config = dict(
    model='image deblurring model',
    image_size=40,
    crop_scale_min=1,
    arch='unet',
    norm='groupnorm',
    activation='silu',
    weight_standardization=False,
    blocks_per_level=1,
    attention=True,
    muon_scale='original',
    orthogonalizer='newton_schulz_5',
    steps=9000,
    final_lr_fraction=0,
    weight_decay=0.01,
)
Rows from block 4, named by matrix and row number. Rows with one number belong to one channel. Each number is 128 + 24 x the weight over its row's rms, rounded and kept within 0 to 255. All counts start at 0. Numbers have three digits each. After the name is the row's rms in percent of the matrix's.
# convs1: first pointwise conv (model.mid.0.convs.1.weight, 256x256x1x1), inputs 192-255
# convs3: second pointwise conv (model.mid.0.convs.3.weight, 256x256x1x1, transposed), outputs 192-255
convs1.7 100:186128143124129103158122139091131093110154156111144115159147137123124126130107091135102145130122168106107194125171122148107160161117106127103092135137126102145105125137134127164114088109131085
convs3.7 097:194148141108127134092115100128121152110118105124154108165130089111156132151147154122136120127163138121148191137171162107184135131126139147134106153155133130172130105115149143112131144139135130
convs1.9 111:117133121146146138134134182149142103103155163082130133159126151119124113158149124152097120117120093105136128111120149125131086132154135076121159150164133148128007137109128162102126099124166141
convs3.9 100:136136133094141141129103108099155135120088076169159126140154090132125143126153136153148101141140139125142187111165130149132087097102120162151125085121108102131073121125173108150120163112137118
convs1.10 105:128172094097122141132098144151138090151175134106156138150129139124108003161129130104122143126079087115116120133130089097139088116114145107083167143089135103144092121096123127145129147114109134
convs3.10 097:130065077136145091123144126125136161127080163105128142162118129107116038140130137175156104086175142147105122131112173151091096130131109143144087122142154174143117143095126138087103133150119098
convs1.12 101:126124142135147140101120133131157167123143125113146129116199107115121112108105121108089130126139129098157109105152115107116098080095198159109113130093142087112079147142141166101148117150124103
convs3.12 103:132105123188099106119143154160091094099129144123122115151208145131114129131147118108138142146138157112112172081143098142112100080095203145124133103154132123145121100082122152146144143141107102
convs1.13 095:133177144139101149160086142142135125116138159108089083147134134132119137102116166141149141103127153104136180108144082134099116094151066158110211105108138105113157104128127149132148117124103103
convs3.13 101:126128152164148136072125146138109118145108138115143134109116146120115173140137104141155138146112122150148127090102168165116132149153164117100031092121116140112128153145114127134134135151105181
convs1.14 101:106140101124144106116127122156130141180131080205117122154155146117141111094121117137131201112097065128141123179152149115091121126140110158169115131115115180113120116150127129105120106119110099
convs3.14 096:158117084088126140132133135176123149097109102164093120127165147130165113143138121134123104113167218148101113122109171130086149108121082129146112168128150100112135138131148133137145136125111140
convs1.15 097:161124179106135128120137157118108081123148164093131144159140132113143157125161147141150098088139079095121123128095153140100144149093113125166200113144089184127117085128147166114110113104122153
convs3.15 089:145185048165120128142106134150096071117145156166148106105108100108145062100106152106145142110127080159117155118122150168163137101101117153136129146124166133126159190106112142131149122130125127
convs1.16 090:166175136123121149106102126167103146136135097133168148114144109121152126137147106155131070132163176141188131153074091096081126119122103111144134174101132108113140154116117137143165133117149150
convs3.16 087:113109145116102127152187125101159131132121121127103159119105098146134109121072159108120110145175182132175119152086134146136124115099140116109155170145091131107148179171137105103170127081153148
convs1.17 099:133137115143126154125109129104095145149135080074097134150120096160119111163127151157148103122133137082128158147146110138131107096162138109088134112148131121144169124154132120107126163161102128
convs3.17 099:129134133168114147123129132127128116124148101123111156109112127165097127129126138165137125123128116164143067135140122160121158143178102114148139123091137101146062123157121127133099152130153139
convs1.18 100:111124129113135162112097099125159143141095132114130148145126110123145107125119105148109131182099141149117120130150095107115130144123101126150142111090152103153126122140139149118137133127117169
convs3.18 103:138134130175123160143158149115102097088166125118159142127134142138098087095128196139100129132127138098126131104126137127133110126145109135119122130187149140140097136124107127136129122107131134
convs1.19 101:153106137085117121118114115112099076135124112105110123112115124131131125140126156128120124143149146102107093116115124137144146125157210121119100141133092080115082126128129136127116140118151135
convs3.19 100:136126100140104156097119136186094180136135126114164130096111111111129097105100104129126137162163126148139094155182148129143154117104055122135095117100131104115071123142144128138133087156142137
convs1.20 103:140122136115122164117119090073140137100125096153166146106135105129119110107171149116160127103123096164173144135096152151151132146152126106152095106087093131092125146076133137153098099130116102
convs3.20 091:149114142128141120123171117102110133125134097141130144147136141118145146093117127147138136122119178107088141125091092122132165147139124178143106142115122127101095113092151125150144145163112179
convs1.21 096:154141143121153119126145127152167169153109062120166130093107126107092147127107147083155123170139131144122139152086147112146085117123130234119147106166118143097161112149132137123126113139109169
convs3.21 091:126077156121148151160132117137182084105109135096150127127141101111097175124149136138112127192125094148151146141190108144144102150111114086110105129104109132148100124116127127151114120140107151
convs1.22 110:144141085115117132112115141130151133091149130074109149134116159128117134092127102122114108207152122108125128100125166099115145131122109062127167141100140116136164121108148138144120129108097131
convs3.22 104:080125186140140117136131141107165105123169110150098120111150164144138128121122130135123128051118142112129151112140139121114111127102104092132116112107117144134116171134139141100125140116172089
convs1.23 099:083144086121138129121117133129116109125131094115127149114094111135113143135105133126100147135122063110130136124123139113174124120122146140112130134148179170119135151150130129137111136147136130
convs3.23 098:096132205144119151114136130118130101099102101159092116122095094129115167118136119124109120107124092083093132151119103151181133100129148167124118139110094135119141119165145134160149131158137128
convs1.24 096:099133124101123128126103150131134100121115159128088129125159102144149121155111131100126134151116130104091176137166117126106135140105108143124152143133111119140156139162119115153131113146145174
convs3.24 096:129125137133134145121132078139138122159123114145123093116195109115122146130122136117135148115155123158061125159059129120098163110110107134153123137113114102135154143153144115125130119107122146
convs1.26 101:126216158123077104116116126112101111107109092152138125137139136142093106160117146098117147150144132161140136109112158135123103132118147154108152145167085138099077100130131139124137127135119082
convs3.26 105:115238144091147130102123161109119146118134156110164123145145131165117152144137165097114145092150153144150147127118122145141127122144130145160132139185079082164083100119108141127106136130130089
convs1.29 102:138145133105123093132148141110124119056100182134138125103100139114126144132046158158117123125147062140139145154093129090140141095109121117102097117114123112110143135103122107110115088137101126
convs3.29 102:090132100119125073122127125125117126065139156114127094130130134148124094112202082157097112139150088117117164136102132130123118149094122102141129156139144090126152140114112178150156134091138176
convs1.30 108:139087131087106091142128157172123121123152127160127103116138139117105095124194086143101143158095153150146118171147049131133121091116143120103110097170131145133144112149130157125095051142085117
convs3.30 097:106184087107156132076150088156126131131134160148156117154128128159140111136059171146117151158167118100110089190109178117177152147091130107137141103094116145146122112161155128133156127142128134
convs1.31 099:104130051170132134114123111133124140097156086177149148167140096109129125060094124120154126139125096130157115131134086161106082083130147158117173078116139106107090105120142116134090089122140131
convs3.31 094:128123039153150127145123111136161117131162107158135096178128135137122125189079136175147116139105169141156108150104112095109139084103150106087160091130135132124108089131130145147127156114125123
convs1.32 108:112138125126150179131126150120111150141161134112105114132049120098130128106095162119098123181162125118114153097139144081101091132137129121143122155157123115146143153109136123119131134141114144
convs3.32 106:142137138150106149118131101154138135102079154156141109127088100095122116109153105148130126161140165126137109146112146126111137109132102149084136113102105150138136107148109093131152147122142117
convs1.33 094:123131127154160073111128147113140163069137113108145108166138112158135099111118113151133138098133143131131109153130145077125074135098133107089115131109168132139064135102115101119123147144126137
convs3.33 096:156146144089111097130134142154152107053081147083102166156102124119114121121111140121102108154127122137147122118126169123125075152103144128118118086105140100080081137115141134130135126158111091
convs1.34 095:137133104139119119181128157160139153084153145103108113107125102125112119162138128114133116128126152140220118120079154110154123117132091127132174133145123145121165090121147142130124168132126126
convs3.34 098:168145125145117153158151093155141126106119108169096126133126142119116099116095152101156146090090148135167107160202128158090175158091136115083115172152104088136158113132132151126136104155139137
convs1.35 093:150145103108133107124109133124155165144151134138091120141147144142133159152173107155082136143159093139169124146129123096113159132106107134128072144147191118102112140187172100155112096118127146
convs3.35 092:120126147133122174134118128106178134149125113123154135145096098104131149130154120141151126147106129134117097124118126152137126104160153144124136151139122120142065126130115136110124131133151128
convs1.37 108:131149128112116112149160113129126143137134115091169155158155110130138129131137193109113113120133132111153148132156131149121154115136067126073185110113132128117127130150139149111128138114119111
convs3.37 102:141137146155135156130118149153126147118120150167122161146121110130135135120147195137141115137095117104138149148101120121165099116128089138123152117103115106142121162142158135105101135117176101
convs1.38 096:146136116136136136114124142127121109158107147143122132068104164109102112146095137103125111110184135144118157101136127125129125161084112112111105101140127135105137104119150123144113109125185106
convs3.38 094:135133079139122153137101106174153145123125123148149097140116163138160135142164106139144128127157117131122139138126133128128115163110114121123109143154139145139141136095140142145117131141151101
convs1.39 104:161145132087144139149119079129143107143122172134127102117139114146140108109116106152104142148118093139091141141112161141128137123131122126127085127117111139154106131108121132118077127147129113
convs3.39 106:052143143225110163156118180136130117115117158131170127124136122158168121163114104148138120138132099133113116159133131115121171121141113124135110104125137105098115125133121121108146134121110115
convs1.40 099:097127136118129107114134150131158095125121102165098165150151140118143119109136137104094145115114094116131152136051105115122119184137180160108135119156096126119132149124138127114119159152122159
convs3.40 102:090189081133128133152132136142116113126137154157135120120070158135100112143150101147111116142103150116118125117215112135130120102170121123117109126129161145120120132115139130126125151141121128
convs1.41 103:112107106145153142139111139139119129100157159080140109147106152155157134136038124120152121141173160154169127142172121215161071114127160132161129130139123128117158159144140084111107148136103124
convs3.41 101:147118144122108141102126130110136113116083086113143147123102145126142157122248126126139156149105149130117134114144155183130094141164130121148119104110128125127115105120140128099160110116128191
convs1.42 117:124068107141136133122153137114164170145120155117122109129150118141126149118155111160170105143173093140143137147122199146133113147148160125140133146161116115124088132109105099124133140120128117
convs3.42 112:117060129133120135116125104174111096121132115128106107112126155102085112143146097113104108112142142138146121105102218107136097123133138137123154104122126124138084159132102136097141139128133126
convs1.44 103:130136148158133126128135185078114132098115162122137128119139102144164093117140154145125072147167161124110124121150107149126137144103159148123104153107140081121134128146104149126142142144111145
convs3.44 104:120104140068142130098137151152143150124123137160118098151136117090152143154129170096123160125084065144105096138099157095114148116121161146137084134125128104143138143151114138143110105128120120
convs1.45 103:133152111091133090143107105086094121097133088110138129105092102147144149129133109094122110099128154142086158152116134112115106120121130149102098089058179088119141131127117153124147153122097151
convs3.45 098:131097141105119116146111158156110097135129162159168106139133155120148167142183141165106124147090166125087113156132103113115121110150168152123103175161093077115150126093130105120143164133100105
convs1.47 099:118129155097085126145162105112183145144104094144132115155098140125072097124115179104152173180090098133100132161114099108146135100121083152093177110150159128116120145097132142133102172093126104
convs3.47 096:138115113140170115145148106127101147130092125122125149085154159120142152154092084085148127142153109146131122156154119115133122187103180129133081127126129141110136114125153121125149157129146151
convs1.48 102:108113126121097133156128155119130129133143122062113164140141109129129098118123128127179125169143156113128116124101153109126131108097169115170138144127094117130133099142115176114131100147139142
convs3.48 101:147129125091117132098121095129119157178147135059150101132120147138126152161133143142158129121155148108133162106123082141159131108112101096108103135124085144130139171074116124094160142107148136
convs1.49 101:166135115046086115111127111146133117108124133140150139127133151145134124059108100136113110109130120110109101131129166107168136164154116105147148181071108122104122098120119133120137131128139109
convs3.49 106:100119127242141130140153134139104108135103114149154159168133104153133124092170152109165108148118147135155183140113132103159125086135142129144125081164154140155137147123145144147121118129139117
convs1.50 093:115158155127123127116146106121118119091154124131135101199155147110126128090124141157145102158165113166123147084140162156101166065091057118106106152089134126103111122102109152180118156133127099
convs3.50 099:124098087123148134147108170124132111151152110129124079124104124125153145088138149123136157113156105145101110166100198136112113139140062129143118102136136120105099107123104158152125106132095117
convs1.51 105:144131130112095134100111115093122126114114084124120137128160089114118115158111098094129165079136119088110086107138100124109139178117152107141122136108084151105068125128114126155121136132146101
convs3.51 098:157105098121108147129149120106072122111102161170142130111122164153116166148130143101139141168145114114112100159156118132156125113127127126136075173120096141129142131116133161105163140136103126
convs1.52 092:115046123132102124096125143167121093099138066143165131136139090139113116117111135130134116167139130141128161099153104089122130125144113081147125118154097133156166156162117147114153100114127129
convs3.52 092:137117077159157142108137146121130126134173155098158138180091126116110104120112127123092106117124092119130166123133145132128140128114148158161119132160109085112158128126086103082117177144106185
convs1.53 109:156119103106112135109124124123124076107158160117142136128149134118111159128151132157154143112120102120127120157106113173058130122093104147123080112107119160122118110112138102119111139134117164
convs3.53 109:145132134131102095139132165106156121154114108143129141136092101151148159140164107120120138156146124106126124114161137094191144086125108145104126154123156119169125130120134128117123127130135156
convs1.54 104:126154084175116172154141148117129106162171109100107118149123161166095164167120120107136125120149100108121134082148092164167121123146135101110130117167103142140114158111132089125143124109113140
convs3.54 107:125139203078140154113139124133117115141103140155123123091124161131124130160121150139130125117127129099126110132150075144135137128125125092119138107107144140119129087119142144125112138109108116
convs1.55 101:108125129133129146095141124115105140079099140113149105142150095106134118102139100122130138113145151131174154139089118118133169127117157122151141114116108090130124132146134118102121061157081148
convs3.55 099:099145105138166099100132153144154142156135089124172112130160130119129128112142119123126112114160130141170140142114093113141101100122163135105118101078115099116145153095195134109116187112113136
convs1.57 101:127165129130101107101170153153141107123144129111196135160109082126135106113082110128128135155094145124132087071080109124126097134119145126142129117174153131121074151144120147137117108110126121
convs3.57 097:094147142093128142124146120128132105147129153147135120113126128156124127132109151122166120120137100121123128114138115151111154143139134126150109112158149142134149103105140127114149094136120109
convs1.58 103:148127118128149102121097159075134132131149166156124121131101145154151141111109105097109080139179092184169104126144122162139120109129139086146122147110121140136098145128146146130141163127102034
convs3.58 099:138140163077125079148130136146099108139145110142163173140124112136149149138102117132135097148181067093184134130124141136148117096133144132092100120125099137101151181114134109145147129121103085
convs1.59 099:128157147153119139100120115141126122169156155119157145163142133094140156116165116115141180124140142135097122089136125117090091161084154129147067139103175086108090103094132152113129121083126134
convs3.59 092:165163141112121155152109128126088136098136066136136152122137107133100115085159136093128088194132152099117122167131112125155120150075179141122158089120126120118128118131152136119132149128107088
convs1.60 092:092152137094142093111132142107126151091127156130104120142135142077122159124115129152138135146140139116128144108127104133088128073127139117171081099141166104120155158128120115091150176105149176
convs3.60 091:143156120171118151064170120121122150155085120129127122117093117130128115101160130140124160107142122096108122143126111135123141150106144137116149131146139120115120121112135134124134170146113124
convs1.62 091:132119133122128121137174117085130110070124119128111118139126138112123128148161117131128146138180086113137109099144108100111110153131099141092124155112114126154098149181127122116132133137107122
convs3.62 099:115086128137133127114101128112088142118110115136127116125113103166103148144110141118137124134152137117096098109150090108121116149154098144165100104132118137125110167103127133124154098146110082
convs1.63 098:156160071135201106115132111123153154137146135122122128115129132103125114101125112115147174166152105120160112090106119134133152115121096146131091126110116105117087144109101096139131121116131104
convs3.63 100:105135097161176146131142116126080107114102121140077139092099127113136101145142146142127164156155126123148147103134133113123111114093102097102102131121149127113129138141117106176115126145127152
convs1.64 098:131135129157124140144127100100129115155133168126139114116097159112142100080111118125104106089095101123080101142122171131126159120129067144129112067121099121116102111121126102116114139119179167
convs3.64 102:127120106149120151131106131131130136146118138113166121090158134119128108164117133151123170153126119116153147152139131140108142138104129128115163133126138132146144136149124129152135117103089150
convs1.65 108:112149096089133107139144121102088119115114100120149103151138115114117092129147114133135126137125137112131131116131143127090098138133116104124117143145152147105147133160116109118130102130136138
convs3.65 134:129136122140116117115124105107047142115163117096156143122119149104119150122144130109139106143112140129143117132103108135100113138121147127118172120136108122142108148128126113159126136118141101
convs1.66 108:099146169152101131124134131110098091117170113094066130134143121104124130101165127115134185146135107157122143133129133109110107113129110092099126104127146165118141120158138123101122097129125137
convs3.66 103:172149126149143149109119097130099126141095104134161110146146109149122148123152119147117128124167150117107117135095115093094092097160064158082138097107161110135155109125121093139173111140126122
convs1.67 105:110140130175139148142148125179111133132135143129107156134118146129125134161129163165162173151186133104042098136107177110133099185137162122114156150120110151152163139141126106097140204084131105
convs3.67 103:137129123082143130123122122175134134127141089112096118105119123125123106148137134148171024152079112134204145093090090091130093085148121157067117100097155134151147144123110133100146102104097113
convs1.68 093:111100111125138175147154123150112149130103081128109106160110160115163118113135104125114122101130088150144138140113128143125099131142099121099124159114111138153113134116116159155119127075122104
convs3.68 094:128159122124092082136125151164141141113130125142123121150106147117124138111128129102114139084113133101131092123187126146130122118109107114218114158150184117114175135151113151148130119186105150
convs1.69 091:122146123126115129140103093128160118126106113157116133082107122128113115107134092136136104129121130131098107146121158137168127160109179146121158133144077105142081114159146064148122102103107109
convs3.69 099:132143135133109184120147107123127119111147162171123150154110148120131150153120112132105122161125112108122150127133104159130080110082164112129163116114149165140185162116126082104125099133133095
convs1.70 102:113120140121125105139131130105182137108136111126160119154145120088128120152118136132109108116171111128127117158135119115103153137113109121139189158120087136156101111095114129139122116108138132
convs3.70 119:148116138150114143109106140116201159123112151133146135141125131131110120106115121119101147119097151130145130147126115107121140095107149121126132148116133117129131113137122141108127172145149120
convs1.73 094:113150118131140124130134174146170124108138132150099137153109145098151142093169099143116143118174105147114123154127105144103126122135120140124152105150116124146120115125126122099129098137113113
convs3.73 110:135164109171125133111120148100147116121112179162101117147129107146147166146122132156119174134164106139125099127113165130129137136131145162143113120130131142124153120092118105148124118153119125
convs1.74 091:158129139119097142120117172110151129076188167117126115136128132127146179111180080105119151118156127142078127093099143144147101121096120153126117120132131137106122104147136089107165146133094140
convs3.74 088:139135144131135112146107118131134155110082149142100105082137135127140143102081132159141098130095085150133133097155130144131148148120145154137125116098105156132133139151139109160119140152126169
convs1.75 086:138067074113126154125137146149115148118127134151136131117112099135173121115118109112149163191120165120135123153123116112098121115111111078084105152109105143096111155140101147091103110096143099
convs3.75 096:108152054149145083128128162118142129126141117143135131164136164128141116143177151130111153150103125145127121155121110110075125111151151117152088125129114152083088119112103109106138129117098134
convs1.76 104:097145122118125125090150127135147124102105090128150124108162122170122128150159151103117138100160135132150175089101099135112107119109185150126114130122117119153116153113136172098136102123155122
convs3.76 099:123103118166156136066133121105136108150126155134122136156169138110118123127128154118142127144122141108117158131167093115145104141140175130122148140128159139097119132162136136140107109161145124
convs1.77 099:134121123129118136178143095122101125102132136131116151096209134114094166143099095134092150129141155118154149111087131095091113149164178138138151113093102126135152115123158138179113130157134144
convs3.77 105:195116126135162127146137111105096115083147117109106114102040127121132126107108164138113118131143137129116166164111110105130118148109060133101105125092141155142106129138129104121116151112110133
convs1.78 098:127141113159129148103143130120111156124115100095136173158097129101139128136140123110144145144109119107142165134140125142132141151122106163124120131154091132127142134126128142161094112117119152
convs3.78 098:138139103182177135118132118126124101127123131123150140108154127122137105098148139096140129153133100100147105155126152173140165142110145099134101120098091096136123140096111115136128128149108148
convs1.80 097:133157159107114150139147124139147117121111107129160111164040090120127112114136096124123163133130152166114112128146112096124166116155193100130182154151140149149134110178124121104097162128120118
convs3.80 102:160151162169130108112125123147129148137108123110110134117036091104137150117156113117120122130122147076116120103102129129156126133145206144118090143160126127143133162135102121122146118101163134
convs1.81 100:127109131084108166109123127116109140148130136148130142164161108167128141124087094109099104193132118158101129128124128118109125121160132132115116131123121174108130128108112168082115132083113089
convs3.81 101:141131135145131164103124139122159137140099158143117119138154133164119127108145144118160160134104174115138132129124081123101086153114145127114105141135121193150120149148133131128133128143119133
convs1.82 100:101118116146096161124140156139121109156131100096148128123098136131141094088129117129135132160116137134127136130137055155112134133158206088173091090120116069130125078122132148124139135130121134
convs3.82 098:123136111105126098126099119121098151123148094146114117145134111154152109109168165145134152156090132142108117098124137114126120108125241116079134127082131089092100098126198129109144160127140111
convs1.83 105:115102120134135130149128134127130148128131129115134150126142141120102126137170098124136143090123124109141097122117183117179084127162112147147149159136196117161184115077138125168109142132122091
convs3.83 101:139180159115160131087120152154128146088126121125114116119115129118134152156109148102141172142125117112127140096122096110150160131099118147155111162124109155123094112093124118159124147120102155
convs1.84 095:110127143135133145168130176133111139133118116163139120078155129115170130143121079125082172164137155156140157096145109144141096145132123099153096126168142115159127195164133126167139148144140097
convs3.84 096:135105161133159128105134138151149128129145144159136155106122121123135156117119128111114157144126111132092149128151169099139139115145137173124149152123134103114121147177121104104136108113134140
convs1.85 101:143131134122133165152122095151144127125136109137164128128127135110148139116131190125122157093144123107099128142101124161167154102134137149102132101141125090097111159124128063079122165120148136
convs3.85 106:124119107122123098140118115140149103108155159124115125148146124160104108133118176106155132147111138108138119131157149135110091133110119129158120142129115148151141131128143110122128162115118131
convs1.86 103:161119112107066122121150121099132084127144130154113157105176122121136147120102098119146152149159128160135093135132130119105113125112105131103126155130144136114128147147148122161133115088132116
convs3.86 101:160127170153123122126138114141138090119137127133122122123093112127124129108135131132127125123155137182125132132116161143159146112128109091096135087139140116145111103121101144136132120138120085
convs1.87 095:125114134101105155109084169132092178158128088133167202095129106150155140119115140135120131185134106142111159103148126117167092138132105163166129132169126163113143110178129102129150130121103093
convs3.87 088:127158114116139100161128158124076114094180189098152167166153166099120106167121120132148118145069139140163131139078148144125104116137119117129104095113132157077140104087106172136127139149078136
convs1.88 098:143157115126114108125081124116208121149117143119143130124126132129126122116114101150143120137116138113176076137163103120100124142140151124120062106101131125098096116123124151157145130133134126
convs3.88 101:100089069187135128099117144142119114127107101123125150154103123155119081128144089077078134137123147129211134119125114123163146088144117113161097124157149126160080110173095146143147134133142162
convs1.89 107:112110107160150185118126102138167151141125089112130119150098159111122145166154139134114149144124077127089150130078125137150109134113115113156155136109165139088116142114129176132121081128133166
convs3.89 109:125098127131162087134157154125030108093126129156134155145107119105121111160129141138128077117119165135132133133113144121118134114092113108132148123148117119153120089141129175148147170121124114
convs1.90 118:094088110130127202114134072119106167121137127120110141132117107131096137117111108131183154099133172131122123163138143171133149134132135138120174164139105118093110121140115074181115128131134128
convs3.90 111:124121098098120060126096095111153183131169114147121117094135112109114147140109116097077123134116061125130133115147150128102094158132153142133130178116084154143127123121101130113157132137125129
convs1.91 103:099070118149129128108116135183130156132099082139129102091134126115175227072131143084129134143112130138077107035147133137123116081130145111121130156153130126170125143164121114131129109161144104
convs3.91 103:145173195113118135167140107187125125107144073135121141162114096114139212131145123107118133139144147134186158033146107105115129127126122129116115108118129087115162124131162138137102096088128147
convs1.92 107:126000125150119101140127139130140153118089086145105130106143133076116164130176145160111138127148139135139089149124132147140144132101110139100128104135133131155151085136129102136128164124113124
convs3.92 115:113000109152144114114124159149115103171069122125119095124115132141132085119155145147146119119131110165146086103109121106115107106137139135109128139124129124102141133123120100127122164148128123
convs1.93 106:138130141127139107093153145145142120134145131133141112093126132118133100113147157138125134151103086106132145105146140065078128093127115134138130143098115133127156165163119128148138156131126131
convs3.93 106:092109102145131113137099124119111103113118131169132151121096150130122111125104102108124101106139086160095100120125126109100117125134141116123135154119125147128109099135124101117148143115115104
convs1.94 099:142114151124136153117139132131116125127108142134099158126114111111081101198143131106080119117130153159145122150159136115112103112160147139146141136113135145098113121127122153134134119133146139
convs3.94 103:163104123098119133126123172148098122109159126124094132121120116139121138186135116118096114119141128108129146141130134143127107147154116130135149126127114090132126128141125124127097149138165090
convs1.95 102:149178108139144088117137127153101109128162113136129122112098108136125175135140175114132133143157128150125149110134085119131152112120122112124107150187099116107109133114125131141137148119130151
convs3.95 107:092166115125150159122125117163134106108155154122107138155133169117140099132149170121117138137168114097137160139113143137138104108120107105141117129118127115128126097121120138115132112124114088
convs1.96 097:090149171156137125127131144116145118114184069150113094137135116121141135130134120130098120100130113133174147129086134137113133107105107133146116143135112110115104103078146098131130125115109107
convs3.96 097:069113136118141115126153184141133140129062110112113123133098123110140138123092141110140116108138151125064132119129136118118111144116116107108103119117132139127138128089139136123140116163121114
convs1.97 093:126136166077136108118117116136115161121162139131091128171125096141125098106135177158138150195142106115096165140123128117138123136118095159145106107144173142073117105096130100144077146141129136
convs3.97 096:137107088189133145121126113123137097121098149108145110126139104130149148093089123155143136065115092136142113128175130136139117113132135123155154142109194134111092114114120141097141109145123146
convs1.98 106:130105113097094107103125132130088148130094144106146157101113134131136142131131056146134110139136141107151130139098125158142139079139165170114087103122129159110136139114118126151104148120121135
convs3.98 094:154111089164142133137142135139097136132157125133105146140141123136134152111136227126121132123121118114128122134139149129140164188150108148110151117122119136142153135086122137090169143134098126
convs1.100 096:152114134114154132121109123152030130140126132117113117117145134160137135181148138134120132121141158133097145126103094120133154151154134145088137150122139098153113092139131108144122121139133138
convs3.100 094:137124138121139093161101140118044135104126141172145141157155134108127098081103123144145120128129120141147135163143112134135092085131166126130132112105147128099164140106150126153093150097121115
convs1.101 100:120140127145152143155130100165177158134133085116165137127172142098152134139122113145138150101156152161109117110170119105095146115096125157120130171118151159149086109127128151126141118122130038
convs3.101 100:112135131179119117096103150103150098170147107141108134118114131133111135097133131145112121126117121118130135109128124089143160103124117116154129143120128170146112113175102091146145156099146097
convs1.102 098:141114181163115139149133120106141126136145109101109154116145148117130130152159131109158132110177165162118108124108165147113109156136152118160138119110178101133149146150132163130136128106177112
convs3.102 105:092124208151138139119110131134099154143128107120113110113138110145137119117136110140140172139131082133119050156139108150149140152123164169164148112100193128138138172113136128133119088157179128
convs1.103 097:137156143119121132158130159153105094087107158116080159154110137107172120061188143177111136153125136120117144157137111114141124146126115136154103157114152090144095105153151147129151136143137160
convs3.103 100:109150143122102141138145104133120125126096151115146126161140119137134147198056112107104140129122128089141158129153146119091130135094142110149115150111116102127180121082120147132105131126119123
convs1.104 110:153116151136128132132139137096163138071152153154132144125133134116122128130115089138061128132158129089091133117070143075131136109086126154111128100124083164128117133091107173098124116145097182
convs3.104 105:124140143105150113118099129117123130119108122136128110139110117087098148151141145133073096148117130145153129146077148103151126131126139148118135130099117155149145123160142113138122140148125145
convs1.105 085:146132115121157128107128151140126116126111146154160133143136115132134096133112131141127081104163133104106112127103122093095124110144142117130121159160115121109113082153148122118128139159107122
convs3.105 085:105156127138122120180152147115149098138106099145095142133138136161142100143170117094130074140102125161116107100126107114130142095157067129168093165133087158118099127137114136087142106151112097
convs1.106 109:170096108139080146132124073144120109140106149141116106131157107133134108142119138100164129122109133155079104128108085156144118133143120134094138144149105153119132105081133127083104105143141136
convs3.106 103:126154150108148113113080105111109128162154178087149134116123112161134129106131126135142130153141134122148172144104164128123102124125122119107142100088122133144120118077134129157119140103126093
convs1.107 105:076136154137173154116138151176116120086149103131137141130103150146136135157123141095105138123134114120158124173114136128140171129120168143126111111126127126126115136098150135109136117149122149
convs3.107 103:100152110154148086113146128088109131163111120136134125158111136110098127134096160109149103127146151124115120116157111129127094115125159126123098135118101159118127129145105130118130137134124117
convs1.108 103:172129119129140128144134116118102112160117119136162120129131137130110125163116125143140126147137038093082105164094139163146130112123170128143159090156119159119118113159115135119136124121151147
convs3.108 097:186126108148130133115153112128117103089096123149132135127107108118144136135142132146092120141136232111119136136132114111135120110122181143122149093132128145149147137129120127109125154139142167
convs1.109 097:158133126099161132154126114134121143125085145167100134129115138158090147129125112133121106081124174121163095175126157097101102065149123149150130171125099184166117123116116133084134145139121116
convs3.109 092:129117146129161141114093142137104112118106164113122104137120150137131129123144146121135122124144159135096140156119081150139116151114164159150135127125114160125127141120127090141145127141155147
convs1.110 104:162135128131138114107116168124107130138147110170138143128119073112100162064106137135122123155109130190101078120102119140118109178185142139156123100115128121078138100142135126116133132113143137
convs3.110 102:153124101161130144106150149157164145147101121135159114133081196136098090111097145137104140105121123191090121134122144130126091139110113131135108177160124123111139122156126167093157088108123141
convs1.111 104:138107079144089113110126113151126118113112151122105134134153120128139130111098120109160106151136199174101183102150133133131126128115117151103104102121119132124115145146105106104112125118103116
convs3.111 103:113105078161114117128135140160117133143099158134133129119144160130124155164123136120145123147107005093113206122123102118122105137093144143146132152130125117133117135111113087148120141114092118
convs1.112 112:141132129119116143115127147124122135102099096185133117104178164114101148061122114123091120156134170155137115159126128138099066143121144084096157130122147124126135135129130134154112153146112151
convs3.112 123:124068140098106128137119129094118143126091110111141113175133133128135104180086127114118107127121167164091122174114138145123160134145137106077120144118113106163116137145136163126122150089167127
convs1.113 095:169142143098104115048140154123172121150110157111163134122146113154105125105122124125132164114124130131159067151131108145114171129113153130129114186116092151102121120166118140132145102171137133
convs3.113 093:140155141208117141113165120148115126115131125101138129070128104164122108139100105146126141140113143123137034114126134117110130133123151138088157115186097142165147138126085109104131125102097152
convs1.114 117:104095133133134117148143110093079131120147124141084115168145137117118122132120112111111170127165150123127086143121125122146106084121129139115171127131138139103061139134131119145128113133151100
convs3.114 119:146136142139138127111094125150077142064140107130134148190154144148118089141113135137158145150160130150152091125109085120148164123115140084157135141149085170135121104124151098155083128105116143
convs1.115 097:144112087123121125134144143141119107106115127109159121117143130119128117053095130160134129140148127152124129127098156115130139154133119116122130110092154126120134107138124120120121153126128132
convs3.115 102:160127232138114099132140113089134128132104164161135121128117138143120135058112127186125119145127107146105175144099141134113158122132089136131109118126110124144150128111148114116136171152138123
convs1.116 097:168105125109123106147161097147164127132173141127108157115123156118158138103152135109134135128110096119090126107103178094108117093100148144130101127151093156120115148137132129142136088128152180
convs3.116 097:198143156127137150134099134101118132163128116132134130088120142117158097166120148104116108171134165117157140144131120142162137151139132112179157127112110157145119132099110138107101141163139102
convs1.117 106:156101125065114123141112102146133130148125130126085150137158146123134085148151133120110152082136170111144152122119106115124137147126141123140158134145067111145138140152129138137112104174147123
convs3.117 104:090171119153155130173127131152134126129135121130132126096108152152151084119113134112133118130102141113155097138089112090165127115110199130131129112113143121101129090135156142150167116118083141